config.yaml
grayscale: true
method: "mae"
mask_ratio: 0.5
encoder_inner_norm: false
encoder_positions: "rope"
decoder_width: 128
decoder_layers: 4
ema_decay: 0.99
Rows from block 4 of the encoder, named by matrix and row number. Rows with one number belong to one attention dimension. Each number is 128 + 24 x the weight over its row's rms, rounded and kept within 0 to 255. All counts start at 0. Numbers have three digits each. After the name is the row's rms in percent of the matrix's.
# q: attention query (encoder.blocks.4.attn.q.weight, 128x128), inputs 64-127
# k: attention key (encoder.blocks.4.attn.k.weight, 128x128), inputs 64-127
q.12 104:138131103151124154082132108160154144116146150154132121110171161077131097123096099091125106093100175117131093180109184147149123144114146149103092159136130088170129145125143116147110108171120140
k.12 092:142136161159151139100122134103137103098130094135126087150141096132132129116135080133105136139114092141188122116135134099156159115123144134100085129128151139107154116145108093120117147191113115
q.13 102:136146126101149106120090110116137082132110139142138129114100134077154080113128105148136123136128112143110099153079110164178103093078135091097155152141096138084115117130148160131123124161150118
k.13 099:134140123137144148103141134127115098132127073146102111145121090154163129120125155140130124148116088130151117111116082134179101148119141143145095081084176108121096125101122145107112110107106098
q.14 175:168157205121098140157100130195098116144068106136145132152131151115129096121121111123140133138125129085110136128093160124119114096091103100124149101181128115126139152114135111132157155094111089
k.14 136:111097112126153162109163111101140092133151152112142149086144125156173120121101124135137136080124126145182124116125144130142153121143157140127163093096180141119142104115140135152123088142136140
q.15 142:166132132138152141165164141146157131104078102114112122144083166126149134084147120123116140094126130147124081101178105100162084102133162124135129124100097111113091105109143157105110155122111074
k.15 125:158109132122115105110121133095119167162105136104132133125166112100159148123114090142106128109138172137093143166143074157110134136141128144112124080091165164084163116145134157145108133142133144
q.16 108:094141168134118152075180101147146110122141153144159114121118134137186106162144116138149115100149167106087050096148138155142121130106126166091120109124123118154157128148105124137130112116119149
k.16 117:173183121117166101152156141099139115132112130187134143116197145152164117125139098102101120110117149127128059145101144149114115128131118130116129094155109132129091148090159179141137144133099101
q.17 108:105143123122128116153073141118161123155136096167150126147129139109125148153094122098124119154179114138073147137132174117135117108107117152154131133129126089116099140161143100140147173153120088
k.17 130:108071150143119089095146116123137135123122125136142152101126111120092156151171148097140148115156108116134158164126135144116145189098149116137105155120106125147185095131121095152081155125173162
q.18 055:157161134113143147143141134121150145140112097096111154125085150123099109095098136162152116143141127111094116122124118173124125114111117108140101142174139102121100164136140127153105170112113195
k.18 059:126132144083129142134096132155122116105083115134139116096131144134162160171147122129119147136157110125154101157152151115106136106130099107140134137122184150141148132082137152112144124146139177
q.19 108:145140144110132104130114099125057115110139124135127095142159139127107112130157172112091081141108134145073133134105114128118165123143129133080168138132111148132127149159110086119127092124156106
k.19 098:118123094129087130133119137108104099124131127083066139128117130135099134124083173108140077130109113166142132153150121117171193134165169153135134110136125098123132115153152095135145111133146133
q.20 116:103129097110175112121142062167149116114141096126125078154128160169126155144104115110119157112163164127133128172122158126091130140143117150097116141094152161115105131123167148157156125128112121
k.20 128:135106110150153133134189124156119111132157087126103155098072123179116150106156111133137137108173128124125095149142130105110108126107152125098117093157123124132110118116158203166133129136097134
q.21 122:149155126142171139128125138077125148128122134122129181133132113112097115116117098113097128158066160131132098129098171147107147166108147118104107130107110094104123111127141120177150126123138119
k.21 116:103145163091154118094141106132070154131093102122132138135124121127123116155126130140164128128136102139127120139100126134158131102146153146112129170092110122155135134127153088124155146160193122
q.22 073:144110104102136136122108133130104141104111149135099097142136115129116153156145140089109118129156137134121133144134141075146143163145129147065145100141105143136136124126107100108140081152134075
k.22 069:130133120122121130172143124096100087130179114114089103149132155138102117111092182120128114141061166099137145086142108123150164159159159153093132125162117091129099143156110102147127132110120099
q.23 087:113097139121084127104138117117132102123142139134178127118147140161136142145108129133090089147116094132175135143109170175110110092096125143172117161111144122107156120130158169156123120145119163
k.23 083:152155124133144128101093141140176153104136168133166110119115081111106115103183107168086137137157091147136135179109164145128105107099126099165125137162109103099125108133139175127125083133091134
q.24 137:115106104161101144156080138152102117116149126109114136114125160158104122118145117137140141120100143117130141158144110117102147136118133138140099140110093122085145108143110061152133151159171107
k.24 117:155129146127111116119188150141138144105109129135104132155160116150124095161090149126126090125086117114177110131123139094097148147144122137168142123156160089130106145161092136107109115110149136
q.25 121:123144124148112138147104164139131107171115068082078122149094130142148112119078093102131161117138137140148143103169109170107151124123113111123144104143144158127104151121092159121148113131118085
k.25 126:135121156102131103135098099136134134146147102081177123116097100147163113144089080137130141144112190102137126181144117129168140121101113142085143135125113158154173065094124080187080158140167115
q.26 078:081136135128088115099145105138096115101150121132167082097202165146131142181126158147102112129094117128176153140124128149114135112123102155112137107107147153124126115124155136098123118097139087
k.26 076:151160115154120125142128155113148112083173113093126127103095096122100111112176129116115094134108106123133158139148140157134158130110156129157156133138081108130141165171148177140120107133134125
q.27 073:128158181153133122107118119138081138111143104138131134137167140132124097146180176131119108127083124165098155118122103159133141081145118094155145146093129103150131121156129106150135084106167136
k.27 074:128139094149118168089092127140109132166125123094082166111153107123129121135099148121168121101125103193136166161140140124151159132124127162146124110076108168137153115143137104123130128129147136
q.28 118:169162142149184155118170154154127140120118113113104118152116115160139126148120124138150189123138174142137103119128117145158102136175093107129140111141118122144165160082123168142171097120147160
k.28 124:105105099128116160133157180127133086136161091168120126102155133153160137143151116136122118121142138160092101129098124122114139105127118098133143144165116126148106145137118162172128131132163113
q.29 115:169141129138057115103138146094165106133136162098105169076128175150137124077129141116137150118141134082161144113151084114138076129157107116115116152120110146120114131104135139156138133127088138
k.29 117:116138122138131159109139149133081143134115166147141145124162110145164140145131156116134117115118114144147145128149191119140124108115120142106090119109136060107111121096125122137071137103130114
q.30 056:136109109139147136127121177144125156130127154141100139147107072145144131123113104100143165098159118119134113119141127095151116154155118164114113117126151141148140116124101131111160129145122084
k.30 057:140114107142131165175168133132133120159150111166118113129114148141090085133127158113124140139110200077098154098100104116118094158138134127075118133131126134127092135152109132181143148116096106
q.31 094:117122096143135141140144154120210149146107128129131144109092124119143158134073087137166164122146141100175102119143140115132107152103143139161099112147139129109115121089140159131125173120088153
k.31 091:121134159118162114128146121134150142110119137168180119151126130102166139145152077129130158125148137091125107097112115130090063119102102082127130147144140149138130139086108159120130139120128128
q.32 077:136086106175138156152109166149125116151155162130108116146132121104080112131092088148125109137136142160115160159173157138123104122066124103153132114127119130121126153132113158158119135138129152
k.32 067:123164117133117142126135161121130090137116124092166071118114101145142131111122144127137138114149154099135151129157140115100139124172089121117100153120171115099164140138118179165121127147116178
q.33 062:156144135117145169156106112092111147120127118085083141131151159126076151149110140141081122086085141123124144125154123111135106128121104134136134152140132084158084124136133192122143111123155185
k.33 063:152127107160109133111100102148166161176112135104113165132169114121189136140133162152127101136098137132157136154144127147132146151067081115145121133120147136131099099123146124089125095160122119
q.34 042:151127083150110102123092123149093093141101134144179139066126095124124127174162131098160134113138136116132172146089113101153117135135181168123147144094144159120106125126175082116100099162125134
k.34 044:147108147135136147140133170111197112120112100122091146156109127086141108094154103185141099144155117155184129159112116122124136122093120122123125122160094108112099110125148167126146133126165198
q.35 021:087150127133194134135127094103145159129143152116096119153100142111122128122116119157103101144134112134131085116149162117117133132133080119104107139177105115139153156137086202130164183083161161
k.35 025:128133131102138095115119095129104151150133161110148136133140129173114115155123170086106156168108118113118098142143115157126083092171135110150104134130096128142157159134123076142115146151106095
q.36 077:116140168096103130136138138087144105101108126171136138157085139126137163141126107085125122089094075138134128119121166168180163095151111135118098135170104109139106133135112116151120156112172119
k.36 066:137152133150109125133130128054094119125120167152159139138145120115110103133156119113112152126096099164129112120169149161147132152117087085122068123072133112165138136142079120118160137100156146
q.37 057:123118154101086131148136136138102128094149121133136153171149105169156136140142127027111133148111155096148101110108131157119143139134107087126138114131121097140125135091160117122116117102125113
k.37 068:114146110148109100162144099126107123162121124171155135115146126150118076097182134122182143097148109149131145130106110187119138140129140157141183157109152154133089163106150116123112161103119149
q.38 027:107120155164123103137125143133131166134144129104066131136094143145148146132111122132144140114112144134119118114135120148123098146105112109098099160119140124112126139117132207134167129090107139
k.38 027:127145135107143126188117075109123128142125118097085123111107100159103134143156157076147168163093134096099108120147122186123152131116102116142093127103107145137126127114143097124116143154141120
q.39 011:155120123110124129094122107138138066182097181141185138122124092142101139168138145132123147139122101119168162151117158125146140072154117158140106102119130141102107098143125106141121124131126170
k.39 012:159113107165113118118139152132145155088116125143133122159143129112148129109130138178113116138156104182152133135081099071151120138153178126105117152136140110096146107119131116144106124103129130
q.40 070:123134063142132131125099088136127144145128126094161122130121160141115159152116105127103152124093155140126127097161119115138110166106154109133127112140157098113119107182131122184073147115105125
k.40 067:131110104130093139170127082150142117147134138119108105102094143148112123124180146121136118138116065150174148125152116137119133129126135124127171142115154164112124108119088093132098125092132075
q.41 068:101140121164135117136124133181174148164135145106098126165129120158131126122109127135123142136106099125133126109157108152093126146125158151117154111113106146118123123134115096151085113112160180
k.41 065:127107097191159151113134098150118115094141143149168079132158120119148160106109124145104108092141135172148155159138128122143076138113126145086154128119121135134124161136128152139126170106130096
q.42 024:119146156119124132116128132123171102150163158140112146137073121132155175139120151112140134106136128150148160135159129139153117094106140143113106100101129134065114108126135141131173170100134142
k.42 026:162109093149107138129115108148100115113136113124129115157130135144116116140143145098147131128142117142109134125104084078154152151155138155090119166109155123157145095139119095157131080087154112
q.43 027:132123136126088116155118180139125117154133107111110137082108124138159131129126144117170150102106154119119151156116079141148085133115175117125144143070159156106102117114182109108133098147105129
k.43 032:118121133166118147172122134097161091117125118143081142137095127094114130120153092131140120115127128139131145131130134116138178137076102138130123131135140139138097082128154174104135076146168173
q.44 050:148135176115126130069160115127063123117097115123187145139148110149083144112150129126104151121161134140123085089182112160159137119124101115141129120121153140123142139127176133102138155126124148
k.44 063:131072116079110113142134111159161131118167079114103096153127113163110136150166144153132131117138182080179115155130135114114171156136145158101156135092136120130132119162135116154123112108121103
q.45 067:104148168130124120100131118156142129121112086195170106088158146086119095126139139089125106096070124137125159122122143186122135159123141162109129135154105134133136108114110056108133137126144096
k.45 058:108146108149125087136165128104112100106134149122172151099128106155110157122114105124141122138169127111175098129110103143118085137161133095113105177068141140068130135149113142124168112128107130
q.46 032:151120142131069129140147180135138124158133100131106146114110121152152147117117145112173157082111140126127161150137087149146086130108171117125117118071164134097083099121172113121151091147091101
k.46 035:129130119161112136175123125119130099117128092151103118129104131088114131116144106120147128098128145142089135101130132101153189157078104149112146117117168145149110072125139160118142088122170150
q.47 021:128145171081105164146171171104189131140144099098088131135131156145155143074084160152139151113121125136137115154174093171111123112113139091131127089113123109108115105116115125128166124132135109
k.47 027:114120108193111123118137108153081104102134147179163119122151138123119139153113114083135121067137136132088152107130131079172140153125121172125146138106190143141141101135116142099129058130130094
q.48 117:118115111099152182148124143121127149131122138089082166081117140121111164172130114143172127123129154102126127126127106113116128127117118091131106119135108159114114105145153165174116126101102137
k.48 119:147096133122131111121160141146117129090115089166086147168086107121137112114150153122142143089140086173128115135080147164150109141147109137129107115155153125171145106104147192125113151090144087
q.49 123:132129117118093111125110160175118113129086109157139110120139113106127126121088163140107123115119087103189146088130113125115160118136146095156131128160157126128117094134135085095163108146135112
k.49 117:127099116107088141152153134142140097097105102149156094099124142131129136124119147180161136172166123096127193136137082082180120127135144109105145111161137136131093118134122143152107111132152142
q.50 083:108133138162102116122126157105071143162159123140155123135136132128119124121101155137109160132166180095108125146098114117116117110104129160155126165140167129073139099112109116142179158107121104
k.50 078:121123138153124158124142146114091108188165107138107148164141125098134119152139143127097145126082114107106108127109147133095110116136098178139157168111110179094100130111070163151127147101146139
q.51 050:171125135113149107119062109139081125141113144086146122116125122139105136136105170147155123121117130153098109140116118120145159120124105157131142099169131085080131108152093112136176120134144133
k.51 049:127122170121141185091142090149146160167135169123134123087118099114169120155119165115133123120151091135143089121105135146174152138130140102130107147155125160132132110079124105138130101152147093
q.52 105:082092132102159151133169124107146134129129052138129156166105160147148134129117105173137095070158122142141140139134148136144102130117104117102127124159130138119165119140133173144087119066133132
k.52 132:108126082140134165102134143109119157141165081112120138127118113132149156103156110102131136109124157161127091119123183123096110084113114094127114118155115136114131165122139153129132130106114115
q.53 115:101108146110135128145101103091112176139149138105112171105157076174144124129151097143116081099120112090087142097105123124151150118137126131102131144112093133125127137161128104145104141116121155
k.53 117:102106125110124120107113118125121155114104110120156159122150133118067175115128158144151089135159138095090163102071127164110117108126133106149104155128115159088129156127129119122169087147137161
q.54 093:166115107078133105117091107147114141108107151120144126135121100126115129133128147124125144119087099147131117118169111119146161136133089140062142104129117074150129122135113121110082134137132120
k.54 079:118121140096138129100105094146150145127132150145132099096114125126123144133101158106140128164168118147146122105118109097198139154126172084122093103140142135158156121134153086102156111173134117
q.55 030:128146087120116116124129080131134100120133145119146114111128119113143126156155096100104140134106102120154131123157107142125141121142135132117139129093138171144152170108119150074091145154096089
k.55 032:127152091096118074106106127137161171133143117100113133083119155125149130151116131145143113124124128123147162129097078118097154106144156121110146141113135147112153120144154088159151107073099121
q.56 120:102126138096116148163116160131122140153122170105096140150109155120094184106101152150138139148107118085130154094119113082137141165102136103143184134107114117138126128150113103170124150153138122
k.56 138:148080123081098101173123150146128124130110152118088136139151145140088132122126156159102108182113134112149137103094115060128128153122147130156155162110141111105141097153103113125144132136122123
q.57 114:135114152101143122144106179101153158122114118139111118149132118118090146126157114131094117126110096084162141148137094117132162131117145090084101128134077076095097157152185141130112150155175144
k.57 118:141129110146106160127130095115131149092130109120095122118127135108112138142187115107129175155102171127092128127131154109151090113112149117106105134155150169118125153125144118137095148156120129