Weights of a small masked image model.
Model: 1.88M parameters, encoder norm layernorm, encoder patch size [4, 4], encoder width 128, decoder width 128, decoder layers 4.
Training: muon at rate 0.039, batches of 512.
Data: 90422 training examples, 57.8 epochs.
Rows from block 9 of the encoder, named by matrix and row number. Rows with one number belong to one attention dimension. Each number is 128 + 24 x the weight over its row's rms, rounded and kept within 0 to 255. All counts start at 0. Numbers have three digits each. After the name is the row's rms in percent of the matrix's.
# v: attention value (encoder.blocks.9.attn.v.weight, 128x128), inputs 64-127
# proj: attention output (encoder.blocks.9.attn.proj.weight, 128x128, transposed), outputs 64-127
v.15 111:158104114115186119120117141160167134116119151110134138118119120094152132119094096133143156113117116122096168183134096158110109138151113141124190119153104097124150121105128122118103134106086127
v.16 077:126127117096157140132137110116150119157139152143108142108116091128118170078130128115135133168115137139116105136162119107159091162131082158132142118135140183114109165146148126065116119130159165
v.17 076:110152153137110140173140134137127153143110092135126149158124140147121138132142092117118108117152133136117166157173125111142142133137125091126119103086106128130124151142130141110115118142168120
v.18 078:114140119142133120113159123126095143158075157098156127167116118171100096139053106138139117149112125118102140136139131140128158130090150123146138110155144117153096108156110154155145149122104135
v.19 083:159168169122142123146106096138150140143163130101151184091114102157105141109142142136101106160187130105108168105152095108127128133128106140132158150064146126077136105100120136177126123146137154
v.20 074:122079091136111120142130141145136086111145120120164120176174126066143116129112183089157159126085134140151104110094169139132119133121089141139128121102122119149128117148119153142124177111092099
v.21 065:147106155108161144126150100117126172083143128131123157146117088121141118105124199171140123108135120082162095104155126151126138133099144165115115161125133139137126137113137153142120139121159095
v.22 070:098129121158141108089077154132125124148122139133131134159139130162143145122177148132057131170113101100150107158131160139091076108128103165125168152145147074136153149109135131116144145125116083
v.23 074:121117113108118157124143183153110181123118099101111131090089163140123116152101121124135101159087142125128136107159148142137179132079146101179139124136155138192107153119103147177147131093173104
v.24 070:149111121116106195132150121138134136130142156104208136107116130090075126110105184151139141150127111086096109114135117136111099149180123129099115136156111128183115114141125104176143138153136131
v.25 088:147165152121147132180155107120130109185148095128157167106148119141135107172138095147126157123100105133129117099130093101092137128115106128150095126113128123091168132103140147120124132084137163
v.26 077:155108131089126132107105102118152103133130188143111147151145107068124115148111123163111149083135153158137115110117153151137115153099103134102128143155130120117148205130144100098113111110103127
v.27 081:110135169135114108154093136160122112152129065123137107118157134152159141108138133099110122107105096158122098124121122102141139111117112144141084096134094097150159081133120171097132089133113134
v.28 097:133106115087138177133133158146147110141172124156143136116120133135119149114129085152155150142078112117139081132132145150130109152130135083149129137159113162134132137180159125119136098177119118
v.29 077:140182124145100094153113140142157166071159089140099124143125158141153159147158162103152089127145087111130129146173108107122130081132131123136113118119138112150152141126137120133111149123135094
v.30 078:149151129107128105084143111169154173123131087135079134102103126124118135118155166160109105155152130122137116106131129158142127110123062096123153109125099139113110130117136134138134110178087173
v.31 076:133118112106098140128121193130115150130111150154170128119167114111160110133117132114117168154140139174135092118143126122168121143110180122091094101077118169130115078092128118109142142063142149
v.32 082:118115131125142109161130127183150134075107118093134129135146135143122107138181154148090146125116100116148126142104125124075142093113135125145086140095138136121114105140168113170129117132062120
v.33 109:135094132111124081135120126166158090129108123127159116112153174128133145147167115117088132148126140127145126118100103124152137131114150095137073085137102141164141155164099154124115124095155102
v.34 107:139129117113136086119143160142143151101095168086110118110145116098106157129145096168090107104097118139131120181141112119137160130096117109146144170146085139129147137082145115120140102167155075
v.35 102:154097098120104135139103132128125118155160160143161128110157126152123133106139144154104169138091098139135107116107191133154115108138093165115111102104142100182132128135111139102137141186131074
v.36 107:133131142106114182123117158124115138115149138140166139140175150114129103116114097149100098095114133114147138095115156148148102106199172181151119152100113103136102150163092143131081152149131104
v.37 098:107128107162103166176095131129160144097121142113124121094136132148180107102148120138079126144141098123129138176163148103141084150125180149164154095114145114149177119116093119099139089132120139
v.38 101:125118141141106121156150126085119119129173137121140138146135134084092111098099128092120113147141142182133160147121153073142102156151108123124160154125136148097187125111084111174162116162150146
v.39 096:108099101119074125116127134121115119118143154107099122140147160128165129120160142090151113115142155150139106150092175123149145083065143133173082164143125110151156092126121097155093101136082109
v.40 087:108113132136145184113120133128083128125176121121109102079138094104121120174109117145110069140096113154101134144109167067134103174106089120164131154123144117131156118136136137137129150112131095
v.41 097:133098158116111156108150104118114126171160158145134137141068126092116133158117150119110128131158162087124123137121155141134148112166173129108108083157114146133109136138102096146136143125151151
v.42 088:161111144119099165105102127140141173094127103187126129075087171129088135130168150131112136128102110096121107149109155160073097134161137135151106124125114156136121138107082128153121114172142140
v.43 111:134123122132128168106131181129121096156151145150130085140142124080129153152116088130105131149102074136111101096115106131123088125121156090110158125125103130107125145101155159158108125126158097
v.44 085:124137144144118118163179153143131148115099111068095106143136158128110168121121126140137097155106117085129145161113162160120135113159126103160094112090155103140129109106118123095132108097172113
v.45 105:190108101128101091098147102083114098126145082150122141097131132091135134176120079101125147139134150106176123155118180162118134141116123102171130135138115123147133135135137108103105179133139127
v.46 108:118143119112110114119102136163171133108081134177133152122101112155135100123124157140139157099150093154131137132172114158126159160069140116126097161065144123100127090140153115146113126113141131
v.47 102:153118132139172105121117117078096116153128115136113126129112117111121133169091114139138093120101060109146168099147172132085105113119083158131177113083124190136135080106137115126124128145154098
v.48 089:126131135112091049146156131138176148059118098147127110149123133148130089140149111155118127124142162123160176142142124148099163082122129110135161171130129115134086102148152100104095121148168112
v.49 092:146128089090109156144115105140092113111105117092128174139127132160139124096165157112139131139137149104149154159124078120083132129124142114129105158151114110114152123172122125111117152101144144
v.50 092:152131118100130095161170142117141139116100128106148125120163110090117112107148107133095109164138109110094087145157132169112129126103189100135156122117110099125125127058102138099087135141121124
v.51 094:175117118114098109083153104146146139097092134179113119143105117087088113152127161120127162099142125139122120161127091171107170157110132093119098164116148095100140126149126131144071137115135111
v.52 097:119109119130129105125108134130152127120081178112146127107160105182120104133115145133130152138160137147147081127130105127109190079138122123146104124129169136139103175112117140149139088152094140
v.53 096:115119093113131110156095106155127126133100154101113100107144148155163147113181116172107188143132155109144121147128144119092131111110105146138116129130109089130135127164157119141163143120084130
v.54 088:117129114112155072108116144187110150117140155149107111105081119116133160147130150090109164120108134106090117106171140122082126103092113116126096149117136126156140097155167125184098122128090099
v.55 091:135122153142070143127140141150158180113149175125138107098146112106096145121118143113077106134146096143105108149142100170144145107214125150113097101122132098103145156093121156142136147141137156
v.56 086:076108124164161128110105141126115120163157135109163152139095134137147132066123144132143115162146146140076134132106192111144133171150112124146135091141138121115141148121121115082187120165098142
v.57 102:168150069135126133127108147137170115125114186169127125105139097125165124106130114115103128149120080161123132117121111153107092167131133108104127116107108122090151105115119172115095160149130122
v.58 080:113192145172154112123092106098127103143116129137104135118108116154124142130106157104146146117171123158128176142085135123135100162117085132067170111131112134125145126127096141107094167109108123
v.59 082:151151182127110121167118120116157093152121114150106097197174161104140143150157114134119108128142137131152081154100161138127142133134115123121127097125127107135148090144120151061124110131162139
v.60 088:105132127099127097139100126144123065135082150121123152146127110139148134091146130140143107130093069120119143155120105125108125128130129114065103116162115201146123133147152124124123130082118154
proj.15 110:094111151140101135143116114112174112051134122137125116170136121151106145141137142131111118160116140077150148132133157127147137117123168142181121132143120130115124135097128112123116129135135103
proj.16 061:132115110140158093135166116148124107135075094121142130137149153117110130151121139124110125086098093126146108118103145137088168121116136136145135140139129098149179089084102137123153141101134072
proj.17 053:119130152151141111152099119099136097137089156138139148135124136115142190134113120148124139099125150116152111073104142112157123111082145145139152128128133117080167117112139108120132164102108148
proj.18 069:181120180108137148131106089121152096146103142122093167087177161108157132116142116134120124126121133106130159101143138163119144107123122146142157105136139132160124104122158113117136172113126127
proj.19 071:119101099126123087111138140119136157162112160131128105105141138113114086106125123143100125131084130186142159125095152104152132141161150128140114141123126116164141137126155101106140159121164098
proj.20 083:103141173116117171135119157146167127144109151157136159106131123176100172130156099087146145140167114137155088143132089141123095154123138109088133105160136138110120170112093145150108105114126149
proj.21 055:084171087113153106116141121132134152114179135159113084146099153122153108156127125057130116129146083151162114120140156169138154102165106132139083147148169145108145146118118142132135105124140150
proj.22 062:125145111119167139140113111152132147121094114142130140098160162144182127145076127133111102142110140170111153138132155119120098093124128134107148126127113158113140047147148128144088151120126103
proj.23 067:135155147151132116143108127125127126147162184125193109128134116120094150128138140094141115132135109110136127102119142127122133121137130144147126139060110155085134158054155093133135130150111137
proj.24 055:121127133136120081103138133127138141141116089136113164146146111188130126151125091065107175123140146159125148129126121123129150158134116183175149121129145131134117144116126067114121130138154130
proj.25 072:100094170089130133059133140136133112156098178141139128112135150097121110103133099132139114133129118104091152153167137111175111107128165119085150127133078175144155123131119134091115127104124123
proj.26 062:114121143122107138122132107102090180141171120151110100160121112113124103111137135115147118109142126112139140161141159157144134083179133137126099152117130083122115105199120141145112121107146126
proj.27 063:149133090163164129140103137161174114114155173089146101161102105140135104123140138143132143156132136115098148123134107094111159120147108159157119097109143127116161155068102120133142152142155113
proj.28 079:073119149151093154126141113098090131089110121106119146149112101138138091134128108099139146106164135138121107135111151143144124125113154115081126130089132105085148153115109085143141137096097114
proj.29 062:082110096115149109124121166117104122130158119144131122160151151086146131142110124130140135136149131101166101106106109139183141078125135133175119133127119167125130126139137171141133082102081143
proj.30 068:139103106125115100104153156094122129137168135156137148118104124136115126111134145131104169144091122160133156144078114110123102153132119128139111129088128124119126126117119156143151124131179114
proj.31 078:160113071168117095159126077125140084098142068141112096135133174115090139115144137140164065150097120125130117145135127159142166113128108130165148119147137115159120132152131154094111092162120135
proj.32 078:145123153105103110108121126114123089137135112118111151168097112145168145099093100126145134140144126079114162157119119124152102139140128125127132106140118179146140118123081212101113133065165171
proj.33 112:089134161133156125147143125099118171121156111102115126141076113102143102129125159132139143110130124141077145121118137140160145115148120160154101146118151125100144138131167108142095117131104100
proj.34 099:097178122184142147101136097105131130138100113195150103102119144164094107161149135097144130128158126095126164117098164140115129122161157114150156115113131134130110111129111107137150136103129135
proj.35 103:138173161137118147140164128110146112138077140123099124120131146088123148130090129122161124113142146135124132146145101117131138151118136080157202152153114167086135114121113137128117047138114136
proj.36 091:122147110147163121103165133109128118092124154141115134126084141163135123126107125072152184104111139120121091163135116140113159139094145092126155127121095158157125093113122142084142126127106157
proj.37 106:122140146109141146101154133164107155121133110111122120159139112137079125101119166087161141072110163098098120155126135130119127125125076147112104156137136156110125110135098115151141176130130125
proj.38 094:167116092103104137130108090184155101118127126137135103114149092116136143164110141153145143150125126154118137119142085154126131125097156113144142103121148120135112136093139058125133134127132119
proj.39 085:103141098159129163142123143124138129110125092119103153173122106141152079164107135152104137106131133120116142096157149132111137150123103129126120104143124158078096153127101196099127133131141179
proj.40 084:145145129122165072144138127127119115078150120122136148130103143128098104080160132099149114116103143113133146105150089167098112104132173184115126109115078137128117093144120107092125131167130181
proj.41 099:145123125145124071120137160088130064132122112123129103092167165099149130131175075164150120123109100165108121135084081134101135138142115096142110131094150102128161159122186136143133145121121130
proj.42 095:106158141135151098114169113136128134118123141133127148132169106125141158125110122139177096089144101102140121153119124124163129176136118139092158111124139131154105130147132073106152130099149115
proj.43 105:150120161113156122139133101166132140075135118072120139131132135179131097079118149083177115097138142139168118168117111127135159121144095111121113132104149143140135108143092112132138127144115175
proj.44 086:102114178133131122112130086105119100118131134155093093101137061130142113133172149100167147118117127127136143102147114098148075139142126158106107148160116121117133153144106084166148124121102156
proj.45 093:107184135131114187171120111164139172068112157122139122111135141139129138099154130144137085147082110133130119118115070131128127121126095145108114120134115125132089135147101128151163154095156156
proj.46 097:124132169130155140137107108126084131175157111102122149164185135156159142140120150130101097135126151095102110145101154075115109167118146119154139105161131131161106165098150132131140125159134116
proj.47 103:140131148137101114110134116167149135088146164114140146125126162196104112086126150106113172156154138129098092191130088134096102145157166130108130130122097070106134155146145140116138104133133143
proj.48 075:175096115090123151110103157128117102163129147125127109139136118158123162120098119139130097129116117127123110109141127132143113124122138123105117127111111115159174152149149150129114138139122172
proj.49 078:123089132122123115103143129156091122100140176103145113121138157159098106126133139141151103122128130111153112157108086131123128159140148145123150110097131104142146154128146101106162132146142130
proj.50 089:119082134125114088157114125148107106187138122125135119152146137095155152168122105142098108123118126139154123096112118115105127119117130126135093127111156111128179160153204127119128117120130101
proj.51 087:182130128084090170124114106121142124125094142123141127100112137124115122107086119098118150134142124145113126128153115101106106134156111151145163163112106148107141093084106173124122110153127155
proj.52 084:141152113117126151119080112168146139077145132125137135099170128155123134115129123105167131123100124155140101145162070138097118087102139145097126130104119086141098103143102147122142167081130139
proj.53 089:134102111112142115120119137160150116046174105094138116087120107126107122137110115136148133122121135200122123128130088120108111078101183152138131106091145097134150142132143083112141161102112147
proj.54 080:125114093139126153110130152103162104115144112124142125064142086092098144144146127124121121154102107136131123106125123170163132075141095154136161097124170148121092115090149079144112158110116131
proj.55 093:149140137125103147163100113121145095165115159101115146122159128113166145142125153135079117140140129138117105137174145103099134161101133104126124104174129090099096133124166190156132078148155088
proj.56 076:126112106133138128134182109135157119106149155175113152098133146137128112119161107149163108122173098130145140193065087159097144133121156113140087119134127144134109123161119156161127085143131096
proj.57 089:119137090103123147119085138145117108153146144117139120133139113098141109155132103170053156131115131096135144092137123108150088124133115139130128126156145112090163176093164133123111120110157115
proj.58 067:141122132134109159116164134142145129147133146097093123153069125097106081152155121150135142090133124095114138136159179097139114124143143095147147133129137187102117123153103167106122139089133122
proj.59 076:106148189142120126129125129141114147104130124076136131173085122171156147132110142120152109093138151118130073110145130094124125194129178132112133122091093136095129122145155165142141109136121143
proj.60 077:114087129129142117111106115165096147111130161121140137157113154160159124152151128125108149111111141165131143129151108145160160104099142170145115152084121138120148148126098092105121139107100152